Weights of a small sound classifier: 3.85M parameters, 149.4 epochs.
Rows from block 2 of a small sound classifier, named by matrix and row number. Rows with one number belong to one neuron. Each number is 128 + 32 x the weight over its row's rms, rounded and kept within 0 to 255. All counts start at 0. Numbers have three digits each.
After each neuron's rows are labels from the 100 clips, of 14848, where the neuron reaches its highest value: "responds to" is what is common among them. Only what is clearly more common there than usual is listed. The data: acted Russian speech (Dusha). In brackets: how many of the 100, against the usual share in percent.
# fc1: MLP up (model.blocks.2.mlp.fc1.weight, 576x192), inputs 0-191
# fc2: MLP down (model.blocks.2.mlp.fc2.weight, 192x576, transposed), outputs 0-191

fc1.497:119144164099079125073102151115154085064130136096183070136108111138124126122150101147085085174110153109134142102096111208186135143131133148115111108099096107179131126144125077123145132137163122069136132065101088183081065194135128103102055132110131119124112167111187072140067052140142149147172070136117118125124130142126130137127124025100145159192113161143115124160138119201086146127118101112137108116124139080134182165114144158101120146132143084118161107119076107177099132194086107155076106117176139099090129167089099133105113122114111100094103127077189109109101146142170182140
fc2.497:071094119132160126142184128130219105135163170108090118123142066129065155107065074145106105105136160121133167083075187095161147093130171125106150133084129122174099142104097137131149092135111215103077182127140092146185135181063168127172126138146111195129131118132120090141127099122095197173162102133093172127094146107127070089119104121093158140151125143125108151141095150063137108161107111147111122146140097163103134137143131233174124123186113071167161056125128124144136129111143113135097131088168152147110121201128132152149106142142109150087193079170166145138113147132124105129
responds to: emotion: angry (40 vs 18.3)

fc1.15:151120134159173136076114125141180153102117025150111076095146153158137156099129168135108114164127179141170125099126138156072144148194092101107111111137130175145191125111167133160090101108097140124169174162165086178127181150204142116213161098167151144144147119101086150148169087128101117168111150073132209102098120161132108080125109147153102130152170121121157099120156098093100125161170126152168114111158108093112108076129108099159151164138159138199162119130108114107124101125126089165189129118197097138089147142103104084183204168123127111137117130154148177124175151152189168124
fc2.15:083195124117127115113100102131158102125193156131057176127131121135096056150138100153100118077105116110067166160130109154186089093134162143147092130141082164122172116141094147160140157183130126085103164168152096132118184183093147117124087185084082138125139154136081113104176076196153114113147138150125067106092161142137137115101123092136082090134183105121126090107122118163137083110152136069117135099050204134134124120114104157054092112123082069107124100102118128125116129189099071121160159106146060107116151151155095180156086157118092125118093127183162124174145150110097104161
responds to: emotion: angry (45 vs 18.3)

fc1.542:138083196134178083125143095107118255112141159110093157074107114083138053128120088104135090129098114101122106129099076129143155113137107140112110164143146157116128109110120089165123101121096103133018109124121141100134159133122122132126123082076093145117110142105137142067114110108157158149076088123182139132127101101130189157088130147114176129163178076103083143138121133155111134154096145107148124051145079161159126114080099159154119134091123106174077141125154102084153158172155159096118133125161174144104131181152206126080094178096137151128156092092161115094119103111097150078
fc2.542:113166155163181150106111179075125043120135106121123090079169108105100135099173066105125140099108125106077161117152149129112092180165101131108075081141180180107135124148136136102158175108161113068139129132175142115150040120152178099164107160100076097085099122158147115175142163130102152088100127158119121113127147106132062172123126125125120101185127155106104109125166082083111114187093136115117099117115149113091108141094142137151185121181111179044159087124111162150144141167116110114080159100090083137057081096190125153152143147170111154181115187118195143116119136083139100132
responds to: emotion: positive (50 vs 18.5)

fc1.538:092111138168106214196071150133053143154143160184158096111133137125114084157157101075091105147067114136111105129107130123121151107123191147094139138138162062176135058170115123142113134114175161115126140126143170103099081138087116115183184119101166143187142156132102191151112071112130158126142140145134141135112113161115129155140080158103142166139209127158106176127132141077126163125080177115096138108127109103067090148098167163125117134128103130116135131193075175153131097093195116153158119118145175110097160099094165160074109090128098126082102203117150144140180197096127118112
fc2.538:171136114155120212129138166171136182121114154117117107113119115132126112116181107184082165139159127126127117155123016124129107111083108082119129171158066121095115153106093124177134084159098164134134157132163093109168126076144148103161049092159128111062110106150124143155121073123113157116108110157131148148082087147115179138177105123122109132072019131141112137144199123121092114121149079105075121187095147102157109087132105103162137075057163147090128108180190137097096101098106127121117138150120141118159105076177107109113142085078123123170154126166157095158124080104130108176
responds to: emotion: positive (63 vs 18.5)

fc1.232:152096141162149114134108248151109098083114101137129100083123137190105129126158178160126130062151132123144130199097095124240118087137154171141164070062192107116137112097139120119144138102136136101162118116159162118129153086108138088135113154127107095131138145127097121118128077129173138156174111140121164108174160177124096150055141076108079091173093084129082132157143114129166080127146139110137057104062145094100113150086115113189104141125190120116115113159086117132137125160054159144152099095192142112138097120155116142116141097076168096140123127093120134180073113115140171153
fc2.232:049151111125125132110114092134185118131140101111124125133163165144147117119169106084140111066064150061047083086092135118075146075165164157142127165110137145135135117137118081120112107167100140057145104177182100198150200122074130017146078131139140152158120116132103142089135131133131128120166145120101079057083175143066174058110161124119115117104123173127160115082141077110150070131164141109107116113105136126118086146111099147127171171124101097095141109085095142097104135144145060130181175160125162104135181092139117118120151149127115148159153104123136134122146167085148092176
responds to: emotion: angry (41 vs 18.3)

fc1.366:201143122181154113168136112089105130079126135165148098144130153194182182188152140154085159145119097171132166135146117141179098129139164142135114195153155102137176120130173074138140155127089160216152171164085110150158149109127138101065173118110126152118142118125106137105119101146128124179208198108078132127129163114104097100134166173084114086133147109141094120186078111095168114157188172171116133108158061129074133137136114094099122158137083205170189132092085131173129145137165109101073180114163160136167178167109168109152160163159139151139144139143119154132109121130152134157
fc2.366:114107179138132128136150105106112153148120153103144176086152111149105129118127080127147095137122147122144142127090086145147197150151108121077106141193142153094125170113109108138083145176163143098178151159189162067114180143110130143136085137095112124121121180094107141120140130168174101144094084109143127152135166150175161055166101115094119079060123165162169191136133155176111148156158172154134070117154120109121118115133186071126141162138147166173131089140131129221090138113082086101128157181133153106153160123130082136063127169000156168071085113170095126117140109169120120134
responds to: emotion: angry (43 vs 18.3)

fc1.247:186142153091117095111058165151139107141151123158115116048097107101138134170111143077092112142131162123110149157126139114109101117114189090179081097078169114185078117145168127077124100135151112149113094100171172106106142205147144118083210144137134140088118134089135145095127104068110165189151164132149114105082104128141092176132127089155114087102163087133100159210184151115140105119151160145141097122119161193066165077113107110128206169098148130124104073127119135111183117127122137118208146131154122121117142084107071125187145170187130148094145118082102157146139145109160114164
fc2.247:099135148107151142112157160157130116145115128131077165099124162099151094136167062231110137137163116109104075088155113100134123166097092154169177121103090117153100126158119134104136083119176129175060145120215050142206180125144153130099139166100102146118144119071111109077143144151108081171128103116139116068121134106150143108102139089115081159101080091143169144176154096123130138158112043123127128109135073080096121094063128162135114172113107135162107100136144120143096106118114175138127161108057145130222132133113107176122176143083131180110089116196097165142144116119115149146
responds to: emotion: angry (44 vs 18.3)