Weights of a small sound classifier: width 192.
Rows from block 2 of a small sound classifier, named by matrix and row number. Rows with one number belong to one neuron. Each number is 500 + 40 x the weight over its row's rms, rounded and kept within 0 to 999. All counts start at 0. Numbers have three digits each. After the name is the row's rms in percent of the matrix's.
After each neuron's rows are labels from the 100 clips, of 14848, where the neuron reaches its highest value: "strongest on" is what is common among them. Only what is clearly more common there than usual is listed. The data: acted Russian speech (Dusha). In brackets: how many of the 100, against the usual share in percent.
# fc1: MLP up (model.blocks.2.mlp.fc1.weight, 576x192), inputs 0-191
# fc2: MLP down (model.blocks.2.mlp.fc2.weight, 192x576, transposed), outputs 0-191

fc1.69 109:489470466525480508550472550526530531486488455487585503515508465522534507478494513483504511546546506482429462459543446497497545442591497596538575487466504518456545486555512502443517551479496479526491533490507471494520529497565533476631505542517504484445446513508525494451518474528522433423501476512486594569360483477509516506512485487491514516453418444523471402547494503503526459475457559478540531514496541484478518498441482528542481492502519567476489528502546478416498492467490493564463499467568482493540545556481474519564479527414503425520581505545547470491523436535530555416
fc2.69 103:457490475478546560471494455503519539591461535494539587469515526501504439552472504492558471445539533425485481553471578498487479489490548522584529477533500507424515533434474485549438463461497506419463502491489510548482500470437477411463467496493540503493575506493503499507503461470506553486563564504486509387525550622530502430520519472466499462497470493533505531436499542488542474561501508519531493448475487466498483478507510572466513560618470512506490551480482495556559511505512459538523506487607495477458571482487569455457489469532454495527435500549479540484551534474458465571
strongest on: emotion: angry (39 vs 18.3)

fc1.299 105:490353491489535495532505507455493551536508509532487473490473479510485497518480406522462509518488420504516545477479511460533526506482533388523489452485504570442499495483548479570557430519529592503470486486482546557446443560484499494466469459500429504492472520541594502513491538443512534541536521512502504537481541515541439626543551480607503558494524485499554474472460460541473521556465530456557529478522510476571525556509478524451524532446438474571566534512508564453504490487512515538462439559467487505465483513542500508512514449558523523522488561513471502441497491444515488418
fc2.299 098:555340502525522546542480534432508447512510475476500496457508476519514500447456510507545532530511480519459475464506478545480477493501531508467483398535507491458503467447513540497484560489546467499486468500497485439488497472549559486477547571446474453503539412473498510518480577437487506521542495458466470516465443444464455561419546550442551450430494476484465520481489504490532436547498516518454552484453560470537470505593490417560519498467533528446455511518463541509523516560489543477500510450495514506488493510576519486499534453517388546438517493605528502423480527524580524475
strongest on: emotion: positive (50 vs 18.5)

fc1.122 106:450500479587477549470484403566483518498524559446499544436551503496503505482509574492549499448526518502435533543409472482520479527639485545516501549549482498477498518511530550502486516471530445442531508486476547505470532444522497469507511522513493520483512537508400532588499543509512466483576518494485534509483441482482486488577499507524517443554463446528486510507449445429518555538525559504503542493539519494465461524441522554478538546556488502455545527533573486511501475471481484515554515499531611551565518495435422525516540528435494551468506461503458580564599491535512528494
fc2.122 093:519543494482517544440497449457433603415429461466498478457526538521510439412475632500479487483491499524509467461525500553528458527490490548497435554495406471526562544575464443517472556481465540431454548459550440544524509600494503491521556491501467505473494509459542418489435490509480461432544494532543478467486446503500519501444511526518510527525508487532495543472504563490520508535524506443535539486507517455478505465438488494510465544592556591497522469459493527414556502492543507414555465471515492510494540507473496516486538473502481565464494472568503475490553427510536507485
strongest on: emotion: positive (71 vs 18.5)

fc1.216 106:508483535443560612520449529582550591547519521484447473512503550499479608467545487505532493519468554451477469522487522513543551526514472484477539442504562538545516434448574465511471553525491470564484471457506492487546564528501506531510528490483496474539496581563452475540499513502572533510464498530561511514501477474551457502542490511495506475574486432433469536469492567539498487494539514514484524454558495464466447431531522466564524469447506572526484510489496518531491521476456494451468528462556565482472464462437542501494489447526498542399591505438460506524559536461547598471
fc2.216 098:482513547457553560531508415577491481507527550461521517491519478535542477429499526585470563529473442531503482480583544445520498539506533505529364597542491464511492523503483487470508526451503500478570454545442496537436431548442558539498432505565448445483494470510516501481521450480408520471544450510517504524441460493463559477527531447528520545557559484525450505497513477469426463503491466518458473551474507510512468551545432523533441539500527553490450512507501536448539458484481432460531493510434544449535480477586490453533496503527502559475472401510506514552463511510537507501
strongest on: emotion: positive (63 vs 18.5)

fc1.319 111:532533410527483492534522451509502540521432444461545485508519515506469455441506608494489457555497486496499557475541463480555530535514422512557506490580450531478483445503544496447448565513475455505537535518517501441529482473459539515607474469509528522494472561502496437494479528530554498532512529513512544488505501471548450535538522539486503537578508485549516535538474446481512511534504542455494466520459517491429536469505472482480567486528487491472500586574530499538528545536512477563547517479566544540586487482432511543434575493456551505469520495462533501645585525589530458517
fc2.319 107:474504575529554646440491489520497508523472521479533472473501508518491494462515537449486563494523534463541465528465512496533445459513505495593508523534454505570543441470479475523479498542519492505443501498558490445563512479420491427495492501462502527491493498517541457505529534486536468498468537508429527469473492457548557508508561541476513428436447531439488433470483506383497500573551515447448496496493519511596440534497453468476541546469598484475467517457442495507459485454436541482440486470525514476501532563478481491573502497462434465520474449491542505506646526489535493495
strongest on: emotion: positive (54 vs 18.5)

fc1.398 100:541522490501524565454514532515491501516515445510480490469469506454466578488560579521428500498607481506483522539480507467518557439463475531506463500487583519487529483553569536551493562492537510442481528449492510463423566527512465416546490541506462512456497551520479486561476503465563555525512557576527518546448475545546462506492545570503421456454476479522446454456518549503544485427548465517561540474640555482512425555533503563445554507484486427516516490504515513561440497539517496462500554527440495492513494478450489514491547531471458534489569461508466475517483543451469531518
fc2.398 096:429540481504422497531489538511458513517531490447461480453488501533528415500431513495514494397463510545466547510535507552515538554507596593479513541481462425500499485513480490470503491479481527492518545489530511509454448498476474477489508555511454481509478537557380470512520507480527492445463566540463521435444434525505544492556447419618471508515466484513495515559565528465457443452501522546434524543551478489483559471568436466502501493493608474532459453443524507450481495500591539469542473547536481505471472492517465531521547524474508488534509397505431463511510504514494458460
strongest on: emotion: positive (48 vs 18.5)

fc1.151 095:532484528519494490601521492533426508477477437495490556443479585495525428561498526540535484503570540449521562525555464524543536485548543495492406455541608490438515479412621501515545585501545517433432507456502481520485430568490537479480455462485509521479527490524481480491499482541464496511498574530514509535445511534527526517470563511466478490477496483450438479550494528506551435469517552462504467511463537494480554516508453576520496452494474465557552497562442561565579503503539554487509525512550566547494432514465470518534483484484495468542560438516494513491484508507553523468
fc2.151 094:467480488512452484513467474535479492477450507467547538469525519534461518561540482420500511464505451479479469498540499537495593547535540493539540501486489477504567426466468511520408491502416638505506553532536525576514523464554541429432480494557564458513512477453436475524561542520518439500490541428441533437484485588504437490510519496525535445475550481475502552498576424497485555465481487589452523543558525492459500492507556498454446498463476570484483459452476459524466454469504486514490552508458581520476549517494507501436563490548507480419488530500535567489516507555486489501
strongest on: emotion: angry (41 vs 18.3)

fc1.421 101:533497489563542518564498499449486421488550485542497384452463505504486512525536473463499507499553466529481497538569492419523418534512502481528540481471511441460496488491482467483498530495467583574513460488421486536455454501534545457549524517472494550501525563499499493496468514445602496522497541474476554459474482425490490489580418458480562499491454449495495541557539471449500502536493525528542539478516510558485532478497525429479459493503483572436488534590450510533525545521543511530460504566459488423543563509570561468556552540522590484442487553555470491471426499492521519443
fc2.421 093:481496462512498502488556604476451602493476505446448544551515566502508550448457474489505534635511560554500554474550549505493548499553459486445540537511503493500562509482487527470471531529502480523519463564516458444481586478484554478493485508469488467484494461503528505571437544502547525444451480470502435589456509486563467494488518433533548486472564498451550563503474466540476473530420490494461495495539460562493463493491510416475505555489435566481547472545495525522568505502445475535476482511486570502490519482547458539443481528462427483604481531588498516530474480470527481531
strongest on: emotion: positive (46 vs 18.5)

fc1.54 104:578442491499587504501482472514507486514612510593558516524428530479467458509531487498462508464501486565525463442470458442450448531562474495499511542507376527500408421508505503461487468540539440499525491476503548506502442456464528455510426587428510484443475474534518507424526491472509514514513482466551535534477538454484526509581491472584488468427486503461481511521492499539479545442524550475477457505456476495547537506505513534535487451481452488422539485518490449545523564478481442506512508489453504473489417505467556551480513506446492535534513519512494439597461473478581482440
fc2.54 102:541511556517492445555477480467550467527450497525431463456503586497489524548564484496432521505464489476511530523587513522521504473501503498439562486605504469559510490486523587560503486552512546560524559598530440521488543506499495498572507480502510570565492476411472529471437553514401517427477476484442425526459492522531493471458488535531469492447495501483518474580440469446515541565491465455475508549496482509475469451501489498457575484441517534499472505505442490478560476552504468426567525488424484490455539542476473538482484463459518546477492402476514491491485532492431552522
strongest on: emotion: angry (40 vs 18.3)

fc1.283 097:470501479482552563495544461514495546519478494515508528451491529457521518499481578492514434483516485493575517614516531524449463497500484478481444489552402595512569543452460503468550450558521476481443502546453522468494581499548521431510520432515501529529478568469489542471444504506508452460527485483547509458576474448499456580481496492437501541582558508511560469443481521450468561568522561494481537468466548531441440519492450465525495406526523528518491541534491585470530513484469526523517506498511513483482444525470507524422500469465544511504474456422539475500607427501514463512
fc2.283 088:470558477504511571502503435566518489497575501469464506430522467533512618472510574534510576475511474544536535514483498508474474559542485464489547541533339491527472472483498477568550547527562468466512452481483508476460520526472478521518519468558446505450499448456513479489531494418448486441518460438521549466455508484444527537478409545526543488541476451477481433437490440517448520541499460539460502444472579438510527549498503495470544476494490450517476516528515415574520512531577517508523501454480514532543527477491546531462470479475514507561505512429518460520571431531529479482
strongest on: emotion: positive (53 vs 18.5)

fc1.494 091:518519461463544558513461559484510586500458492467475453554504498569437539510432505572507468476492475523466486502476435488480496434492515575500470531544439472539528529492488490552533494441518470454563472538544482496514457554541526432500551521470477488542560499502475480475492473518506466464534457510517601495453509501447480570487495491512467536520531505473524510489491573494542457514517472435503481499533517399501499539425511419495517517471541427518538503448460529505580489409496565509455493471529547478556463496543469522543446445486500423497512501427474485537350501413513465418
fc2.494 090:462499460464480467442495583481451505548513501517511611483531436531498514504525477426488426434521576491486502495504522513485460508561550541507559476481477497524485500457497474481419458501540458498532501535479479454450509416465511478536543464499482527462507475493534442526559568407430481528485527516475501531492492478515547471508544484628485500481516490562472511492511506443552519505573450444474532547514499587455493482517504555624487487544489493502552508492466519484503464451556467470460509539530584475509422502517467473443504521528456580509586451581494445528487566445461507472
strongest on: emotion: positive (44 vs 18.5)

fc1.87 101:461401534502477701463463555547442481511478478524482508533455458514483446504487565524510517488554454505478596477518462484532492503462523515522556477457468476609513468487487524516450544497547477499451445428543517461533501523378527579473517479500508502467557522553482495533515521494522529524505526493463515540403458498597423509465481483493477475492500550456472535525487530419474525495517537476490570557466484462417477475483433510496503491551554530511545483525578444523513515450522484507485499468490474564474567558461515467471516464530507518475486486493514511514522477516516549492
fc2.87 098:447510474502523688530526508543354519524470462448465490495519501495521443540491498596523494560549425523494544480471469459491527460517494510519463530503491474510493478483505479538523473474489445495483520510504505442449439535452522535486490480459423498425495536569554482464482542519503558466476509464456500537487513512545530540492475436501448497481446508438514527468446534491499532506427489493500523632468474479497521464427503502587503523512536463551508514510600505477501485523613552593519453500530488522522478485519526501507481489489582473477488409512494490501485478479520486458
strongest on: emotion: positive (72 vs 18.5)

fc1.384 104:546534499502567554495561584470516505508496420523524468445481549533494528517496555516564545442534408521461494469445569463493514578434518540514512464538470516485526480508524547469464500537514605536444494464514576428509517488475468475498516459550480473523529528498550526450494535454491506539545419461517445495497445440520410550520424517504502511391465464560471480495527533481561547499498521495523531524467523459562464442497447523443522602552458523510507488490479465474474513486536528495495544490450479525533535504532509526503464579537430497459416496561457560492497450483461547440
fc2.384 101:511499455472494609536515509518470611446537416476450588570541451509453480478546409528519455488468451463487458485450481497475587561502553446505447499500511546459486515470435455520479483477500476476504529556476454470432525580493458523480490502539465500491502548591528490484516506551472494470537525482451489536492479472506476554440543480490512545523528484494539576543515435503520499476434558548452518504551492458566537449474471490527438447538479580501552495449492515481507511504462471473519439528526484469471531420534434500508507521430479540485417506524446466499511518469405465431
strongest on: emotion: positive (48 vs 18.5)

fc1.230 107:534527502523477493507469474481520602539469545508543597571551500511514473481511454546531479462516513567521488553503564504484497526565435498501546587491484504472488532506509511457510517463557535509531464451493493480524528578498456456514507539553472459470476423519509533500518416498511477515429466526526499592479490506450557597451479538541486491465514536515476526460479512497477473458397606513526485459470528501520479478556509507493471504535465550503543479536511496475398603456443548465477528468533522497544537473471545551540516515480469500619594486527558530470464551484466424531
fc2.230 096:517470502529542441554452529527521434555482468497491521498498456491509504503508510490545531540515416509493491522479501440488530566431593539502516462531518500472516507497502498456504505521514479503522427487427530503508580500440479513475524473476464554558520471525471480539523488489503423398550498536496462539558535490519493562545550407510474498484541491518375471498551535499449511427496499506558453422433522517573471552526446481470537518597434597456430537543500538423419526469431536446492495500529454412496512513543456489501521468496496478462494508581488457468516533463500514467
strongest on: emotion: angry (44 vs 18.3); emotion: positive (38 vs 18.5)

fc1.237 090:537549428482510564506554493549450538504488499512456480525488487522469454437552553465541488427440584422467461468538447508494507473461443441444523476535482501503426518500508526500558524535472471487533509448574470475541509500456470516525479515490513492417504491553491460424525579536498453510541507483588496464466461528422491459502495494478508536536510412498515522551470449546488485544530596467483536449519448596496452485514506536491476510528512613527506493554487539555495541444505557457444480520481488566491463485408511453549464531486541536491455534487549599493529512459546537464
fc2.237 091:509489462499535469459436470474494530528484493492542436499493482603562566559524490514451500442541465434456457498427508514507518436523522480483450487462500554467556537489493523539490476518423418479500430531412531508498462514490522443518525567495485426515518460543523449462497527487384481448474497444455501532554476525473509476402464425460488466527501474575497441480498503456473465488366456532512556548485495505547520498512533539446515559571513534465563444517536491525447502494451540553524407479461498520535537482539534480504510497474491543510482474522503431545547504433495472535
strongest on: emotion: positive (52 vs 18.5)

fc1.291 098:477486530472572442505508537553481643523526495497532485542503439550501529521514441539509454510461455468509534539546538518518489458510455541491515517515503414515581421534444504483538531527487473444546531493509464525551515479452481570521468535507531475476500576492494472499444548469489560552524482546559470538538521550432446515581525494490478580462492501545518480518548526456521454415508491512520512621560500516428476463493512522476479473482478529450506508469544512470448447454500506493529437521501507624513410511523444503480515521488475526531532554486536559556490457554562494571
fc2.291 099:478447545527474456471481469535459457501540528512484548500494483497497549532454511547517532441532517491528472505485496539516496496518500480476528493565501592515509465527512490450506490556503558571542565447517588483549445497591524477468566479453481514496561452549524480458496480517533569607445437556482452488438436483499447550474424435477523519523509510508563507532475426482499498542485505446466474475428605595545517543508501505546522521513554483515603496474451458474554525472543510492448467534526477537555537499504480495552544533444508495505545460556471484596455553462555449495
strongest on: emotion: positive (41 vs 18.5)

fc1.253 099:460437485517469586490506473508503512471461461576473489424496549486478455537508633505529482523461470566511475480458457504483507498577500523503481469488484487570444448476500490454510473456500473493523419491509438477481550476510433479466454565523452538510529472518462505554500508514478514506532602543421489436534516563469505476473507489570494457450427537520465447519525460438546518544432548461541559509489493472561517544489508477495567591519521581475551518467477415558476546564501528510463455542528538525594463458454510475486481511541568491490514503495529571532556530478509443488
fc2.253 106:508555431491457504444438528519490546509453416475507583463520493543463583443589510514527469428492526541515503495517565529430500530479501499509482535481460536474477497479478466483484505498531437506485495515470520448496463603457464518567555461455402508599472488530514518493369533512484529545474437476485464505456529516466536479490429471546489501524598482497499508490522480567537528528525513470452520584512531501512485505464506476460494478488481492514558515478470537390485477518478579472531516511507486475496516582532487563453480555480520540575480540584490497425544500481435458464
strongest on: emotion: positive (69 vs 18.5)

fc1.559 082:503476537520582493477492451481501456389530536551560531504544555504458488550465495457532493501540488487599520462507540435453550536450544460499518395480542496518489448529527521520516529515484517520497532456510527485420484527462609501509532491466510521465517501499488534539573523539535544484480491510540530474464478504489494514501492468501506482514574579527459559515485564582553506565502550471512499483458457502568523506450529492530517551501511516504550456385498504507478531529497581491552608497556492548420450493537460463544518531450523460457547469475567535585517579540557524503
fc2.559 091:556473461501452489511504459508518462506510537430472466461450461511539500499544505495471379488496501497471511539495551511477544505442514506488508559473494526494598572547505572517520500525452473483482396513475487512479548497492521462496441606520529457494516500486551517510578490560480505532528568495468550472455499479534531445480519559464428555484483539607513427495512491511513536427499527565530486523546475506496526575501467509482407520570487508502552490558491566511475531407499435603416544515497513464439497461489523532506470526497509440515514499475587470442479531460423529486
strongest on: emotion: angry (40 vs 18.3)

fc1.121 102:501452441529535523555458513499523475512527502487414533469524614550480488562507481479457488510481464544583451502536526463513427513460484463661568455506435447423516471531421503503467530487500500521429443464468556608497464511528477490545529486520434529520456512484525501443531490483545518508506535514509499525522506501480492568512425487493572542589527559486505553505503536465536550521461549483545533547492483531468473473554466521462560539558497597415472491491433533495539481475483501454516566552472484438529522486559516513491534508494552533491476483487486540527456477468501513533
fc2.121 094:580470530497484550509468521398477484546514484457505500549500538494526526527458509468543527570538493526504518502581474535525565430498547486555540440526514519460561493518447501447475547541512460491479476557493448478511499500489510493488516423484503535486490489521561533603498518519549491444511480480507474557423468499514472662544524468533579519487515430530471492489463514504498521531483599445546486504471519484536514524553541504469507505433395528475556464526555485451482509463521551457434485476458551551444600537573539493503555427449492460483497528503516502480473528513446548491
strongest on: emotion: angry (44 vs 18.3)

fc1.219 098:578497554500513455456478491543442571445523440582482536477521413519606477501526604566445477477461511500468521465523571515456484538522463500480480555493526526551478437560500509509511507488532462467534461501476500448539558502376531481510501464507477572428573541408572528469518523512507505508533467554507507551559473429529496570499496519500507464451504509490480465575463507485517528418490530518544437586463446548507510433466504485542487517514553474519509492490482499546487478463523528487508541447503512529517546408487470517461539546483523445461491480449475504513546488553486424540
fc2.219 099:528507424508508621464492468497485517473465429476524439492547464475476433470461524468543509464521493467521512511481395529484552565442517513465501505432553504462490459446519544468506416490502545574427455489512561455420489519572497442501506526502571507492560447532483458494482531467484469531512470544510497449519553466507542555530577513504462535480540497571502490539476537406446544528526516457570510433522524416439566512434443448514467453488502506489492500525528526490516566481508510444476482522446530568510559531484505585535444536470453527527491494506470444533564517505534462510
strongest on: emotion: positive (55 vs 18.5)

fc1.67 109:403546504586508557518507453566514498481447515524496531543502507444556553445541480549509482487466410542515451457469486507486486494488470553518557531499494470455508520489529459521460454518461477536483511548500546487481482476499533527505496486548448524454435524466549423477529559557540486415477504467508516482460480538499443474531513508488546495509561438490528459446544564480594541406514504457441489510461492470499465528444494580417467487472526558534503581553572400536517441490434532435457540506463477524526438519461516500456524556468495444559491487485524527509464429547518566526
fc2.67 107:483446518443540502522507482508505520527524436491507493479486528511496430504452592498569491504505533469497441505433472496458443490523525447546486468522510485473436498462546461558596550480468493525539503546478467532502474526551524481449494529494469464462527522518436576492442490450414527499452450524514483483477502474481493506467542563507509518521475501465455523506515466516558472580487552472480467534505476493526508531561470552572546573510529498510470438482418501504388538502567555626440499477487552511595496448506527553493407503516490528466403495543421499526555532460472531429
strongest on: emotion: positive (55 vs 18.5)

fc1.228 096:525553530515586583470406543444487573465447487452525514502457506482493507482527464456560490535485474511474444592538476436525476517556450511527525509552478477544479484483506519435509476538425447503468486505494511521479482506481472476463458493506472535494491474461490425512541496425499536459510532470474586485476469520531562449560526542548498540476473518590519525527496559565437442574433556487547494441584505514517549460518547510503486517491487479538551438517496459460457512474534540468479434470451498492583527536503514416465518543571418551486492546471454532551483475469513508401
fc2.228 101:465579450492466518528497519494521510480555441525479545469498537513442519498491465522501472439535493474462488484494517530452519465515511499472495468493546502608535518484572490480492482458527541523503499560498559517517518441497540483471488557474555427496460526536544480526488562456394466485446491539523533458458499487518540488485513441487544500537533506481446497510463436474486538500488473461376475525468532437418473476470462448551475536440555555466423599522487444452528427564463498507457521531493474468538417503567441514499511525475481489555555491604558467436506578417496467473
strongest on: emotion: positive (40 vs 18.5)

fc1.368 108:522541559454480473462527576547510492445552523573495540555568486517476458493474442513446500551491465447439475516473479532506451462549442548495498467541575507432494495555538511517470448494523564559552518436516467487466496508503414514560526483496497487541487574489508472495514430510564521448504579471515509450472454597435500512514561566514514541469529519558488510575451523486458542554499526526438438437504543503505451453509477493388494546542497539559486567492551537447517545523485495492487506467564562486548516445504475476551456491478460462531561477407533507518500523480549548500
fc2.368 104:526423485459531502421485524585442537522484495548543455568451476514582492467483495466492492477486512424522576531481499485469490503550361510456518512562512542419517534515533572467487430559470489500464474482516497507424539420472471506527478479496497568480520491569463453518508554471437465530477547496493502495572487549453563418538488466504535532500475516512516523489518476499519504465490521482537556454527468537494506503464481462395495511469513500517459515508481511417532464440558515554539514454611483484510495537487560532498488504517445626456557494487535484524492585513530517505
strongest on: emotion: positive (47 vs 18.5)

fc1.259 097:506460444442559491540556458575511692461574456541437508529512506513497531452495499520554524519530535471550533505528444485467456449506424479514535471454477507537543436481451467513457578526477568526508487518496506466498529499492523539466526491435561496471527486531496596516478532482526513472469453518512443482480469467523530496452464498487505440583441393507470502546477539592464495521548543532482413503496473490485492448461553521478530534522510491492533519552512489535468539465501477452426498491534480475510506571493523467485440495554511521522530479425550535519447553583498509518
fc2.259 095:553582547469537413506509520517450462495580521476516476492534445502557484454429545541485485485438437427507487495533562432485520559459461473506458450481589598414521461518491465434529470422554439519556519497520522489473410494509496506543508567494460477472444447506508446515510488443515560559555488559525417513513539532475461492558526439521491540501515518547497517480510475445460527483484481497528515433486503579479538515541517542534492542516534521489522508486477500467503531566530528434529450523420502442571556480533460503572483555479473487463487485534555509493448564491516473446
strongest on: emotion: positive (57 vs 18.5)

fc1.172 108:560541488509522456496483449488542539502532495462518537551512570414526497527442531451499543471463572527542516521444508469468532531489493504530534512513457508529504547525450511457472515486478539480461537526548402482634527493526476515505483475487477514557471503585580500504483492507578511581509551455440533461482563490532499564613477548461472525531429451533468551474570588481482571475500547556457501591441441504554520540523505556556535529516525460569431477503457540485462551543499540472553463529501480481505518462529490545544517445476466519537499437494513481499531536515493474466
fc2.172 107:454490486515488450530476402450508497524514535451459538533416486454532443522507447511475501440565558509471503530422505427620525477536482547467516462518534500456464539502494455491556559463465505588427470480510526507484486483527477510514489497536464541527474498563591478478513462458540540440501545485481512517536563496512481526499581499514488544456481501452496457494538530456538491454595500471516499584551496440544456493503585448464491490558461495485463575461556473503490509548455492582419570529501500504415475567479497513530554535573506500460485483432470531543508464538487472463
strongest on: emotion: angry (43 vs 18.3)

fc1.520 106:488490469529456636553478518426593512511558521439484467463552487576452519526526579582578442466508543451468503491555489478504563478461446450476453510460484518479455474489520462495467543522472485474464519587428539490529445518517499468554541493503502500540460426531453490471512506532557582497463471562493439520473506467457470427450511484503578526466524467505476526530452498534572545542488516540489481549532532472467482471483515566548496513569516470534544520498507488519533531466532548498495451528532592527474472525483541515477507438525531516515533506445551490575606458521503449523
fc2.520 101:519454508555487604478400480511458587510451498493492524479533477567485555487558465525477454536476495489593532506459480590512460439535525524514565590540505513512507458449437557436502474496421472497475422456450536530499548541507517457547534525462527437474477525589558529546497571482489488529511526518491498464486554521506560473459519474547470500492478467471497499501512474484542536400468406505496527542506526448536474560436586506480543479484521547450549440505443507540513454473477546511445468537494463520567488506520450563501475486496560495471499534562521527503525498419486542484
strongest on: emotion: positive (72 vs 18.5)

fc1.389 102:540541544495605596499483537546543508485461494572546516485563476499479503527482595513524474496464511545497432518518509456490505519554450535496545528582477499477575480523522485541476491556456466510565533489558490536424475513459480523475573637508485514481524484518493499470517494538476477529557540471483491530475463478472441522540460476511483488478464528449476499386559494467500517493471536470536478485492460590397485469457543517526502549570466543560500551528593481507471480484508490511516532450536537517562477532405476544529528560447535466513494504534479432549475473487572526548
fc2.389 104:479479579517501498522507454518532489434525429478458498504506507496527415454512588521508541573526442474478538501485466551511508540498523516500488521459460559461471506473529516535518545501399536526559513540517557469415596554523454468573517537489502450495525537533462504513481473458531470490506447504427472504445492482444495527533528473477474490517473531517570470553485495545446492408472448461466516601481482397524552529510438499434490571547493525497469541470496506500531537529438521503434445534498552478531438510544556493432429453480447497492438521564447555512534540451498533440
strongest on: emotion: positive (74 vs 18.5)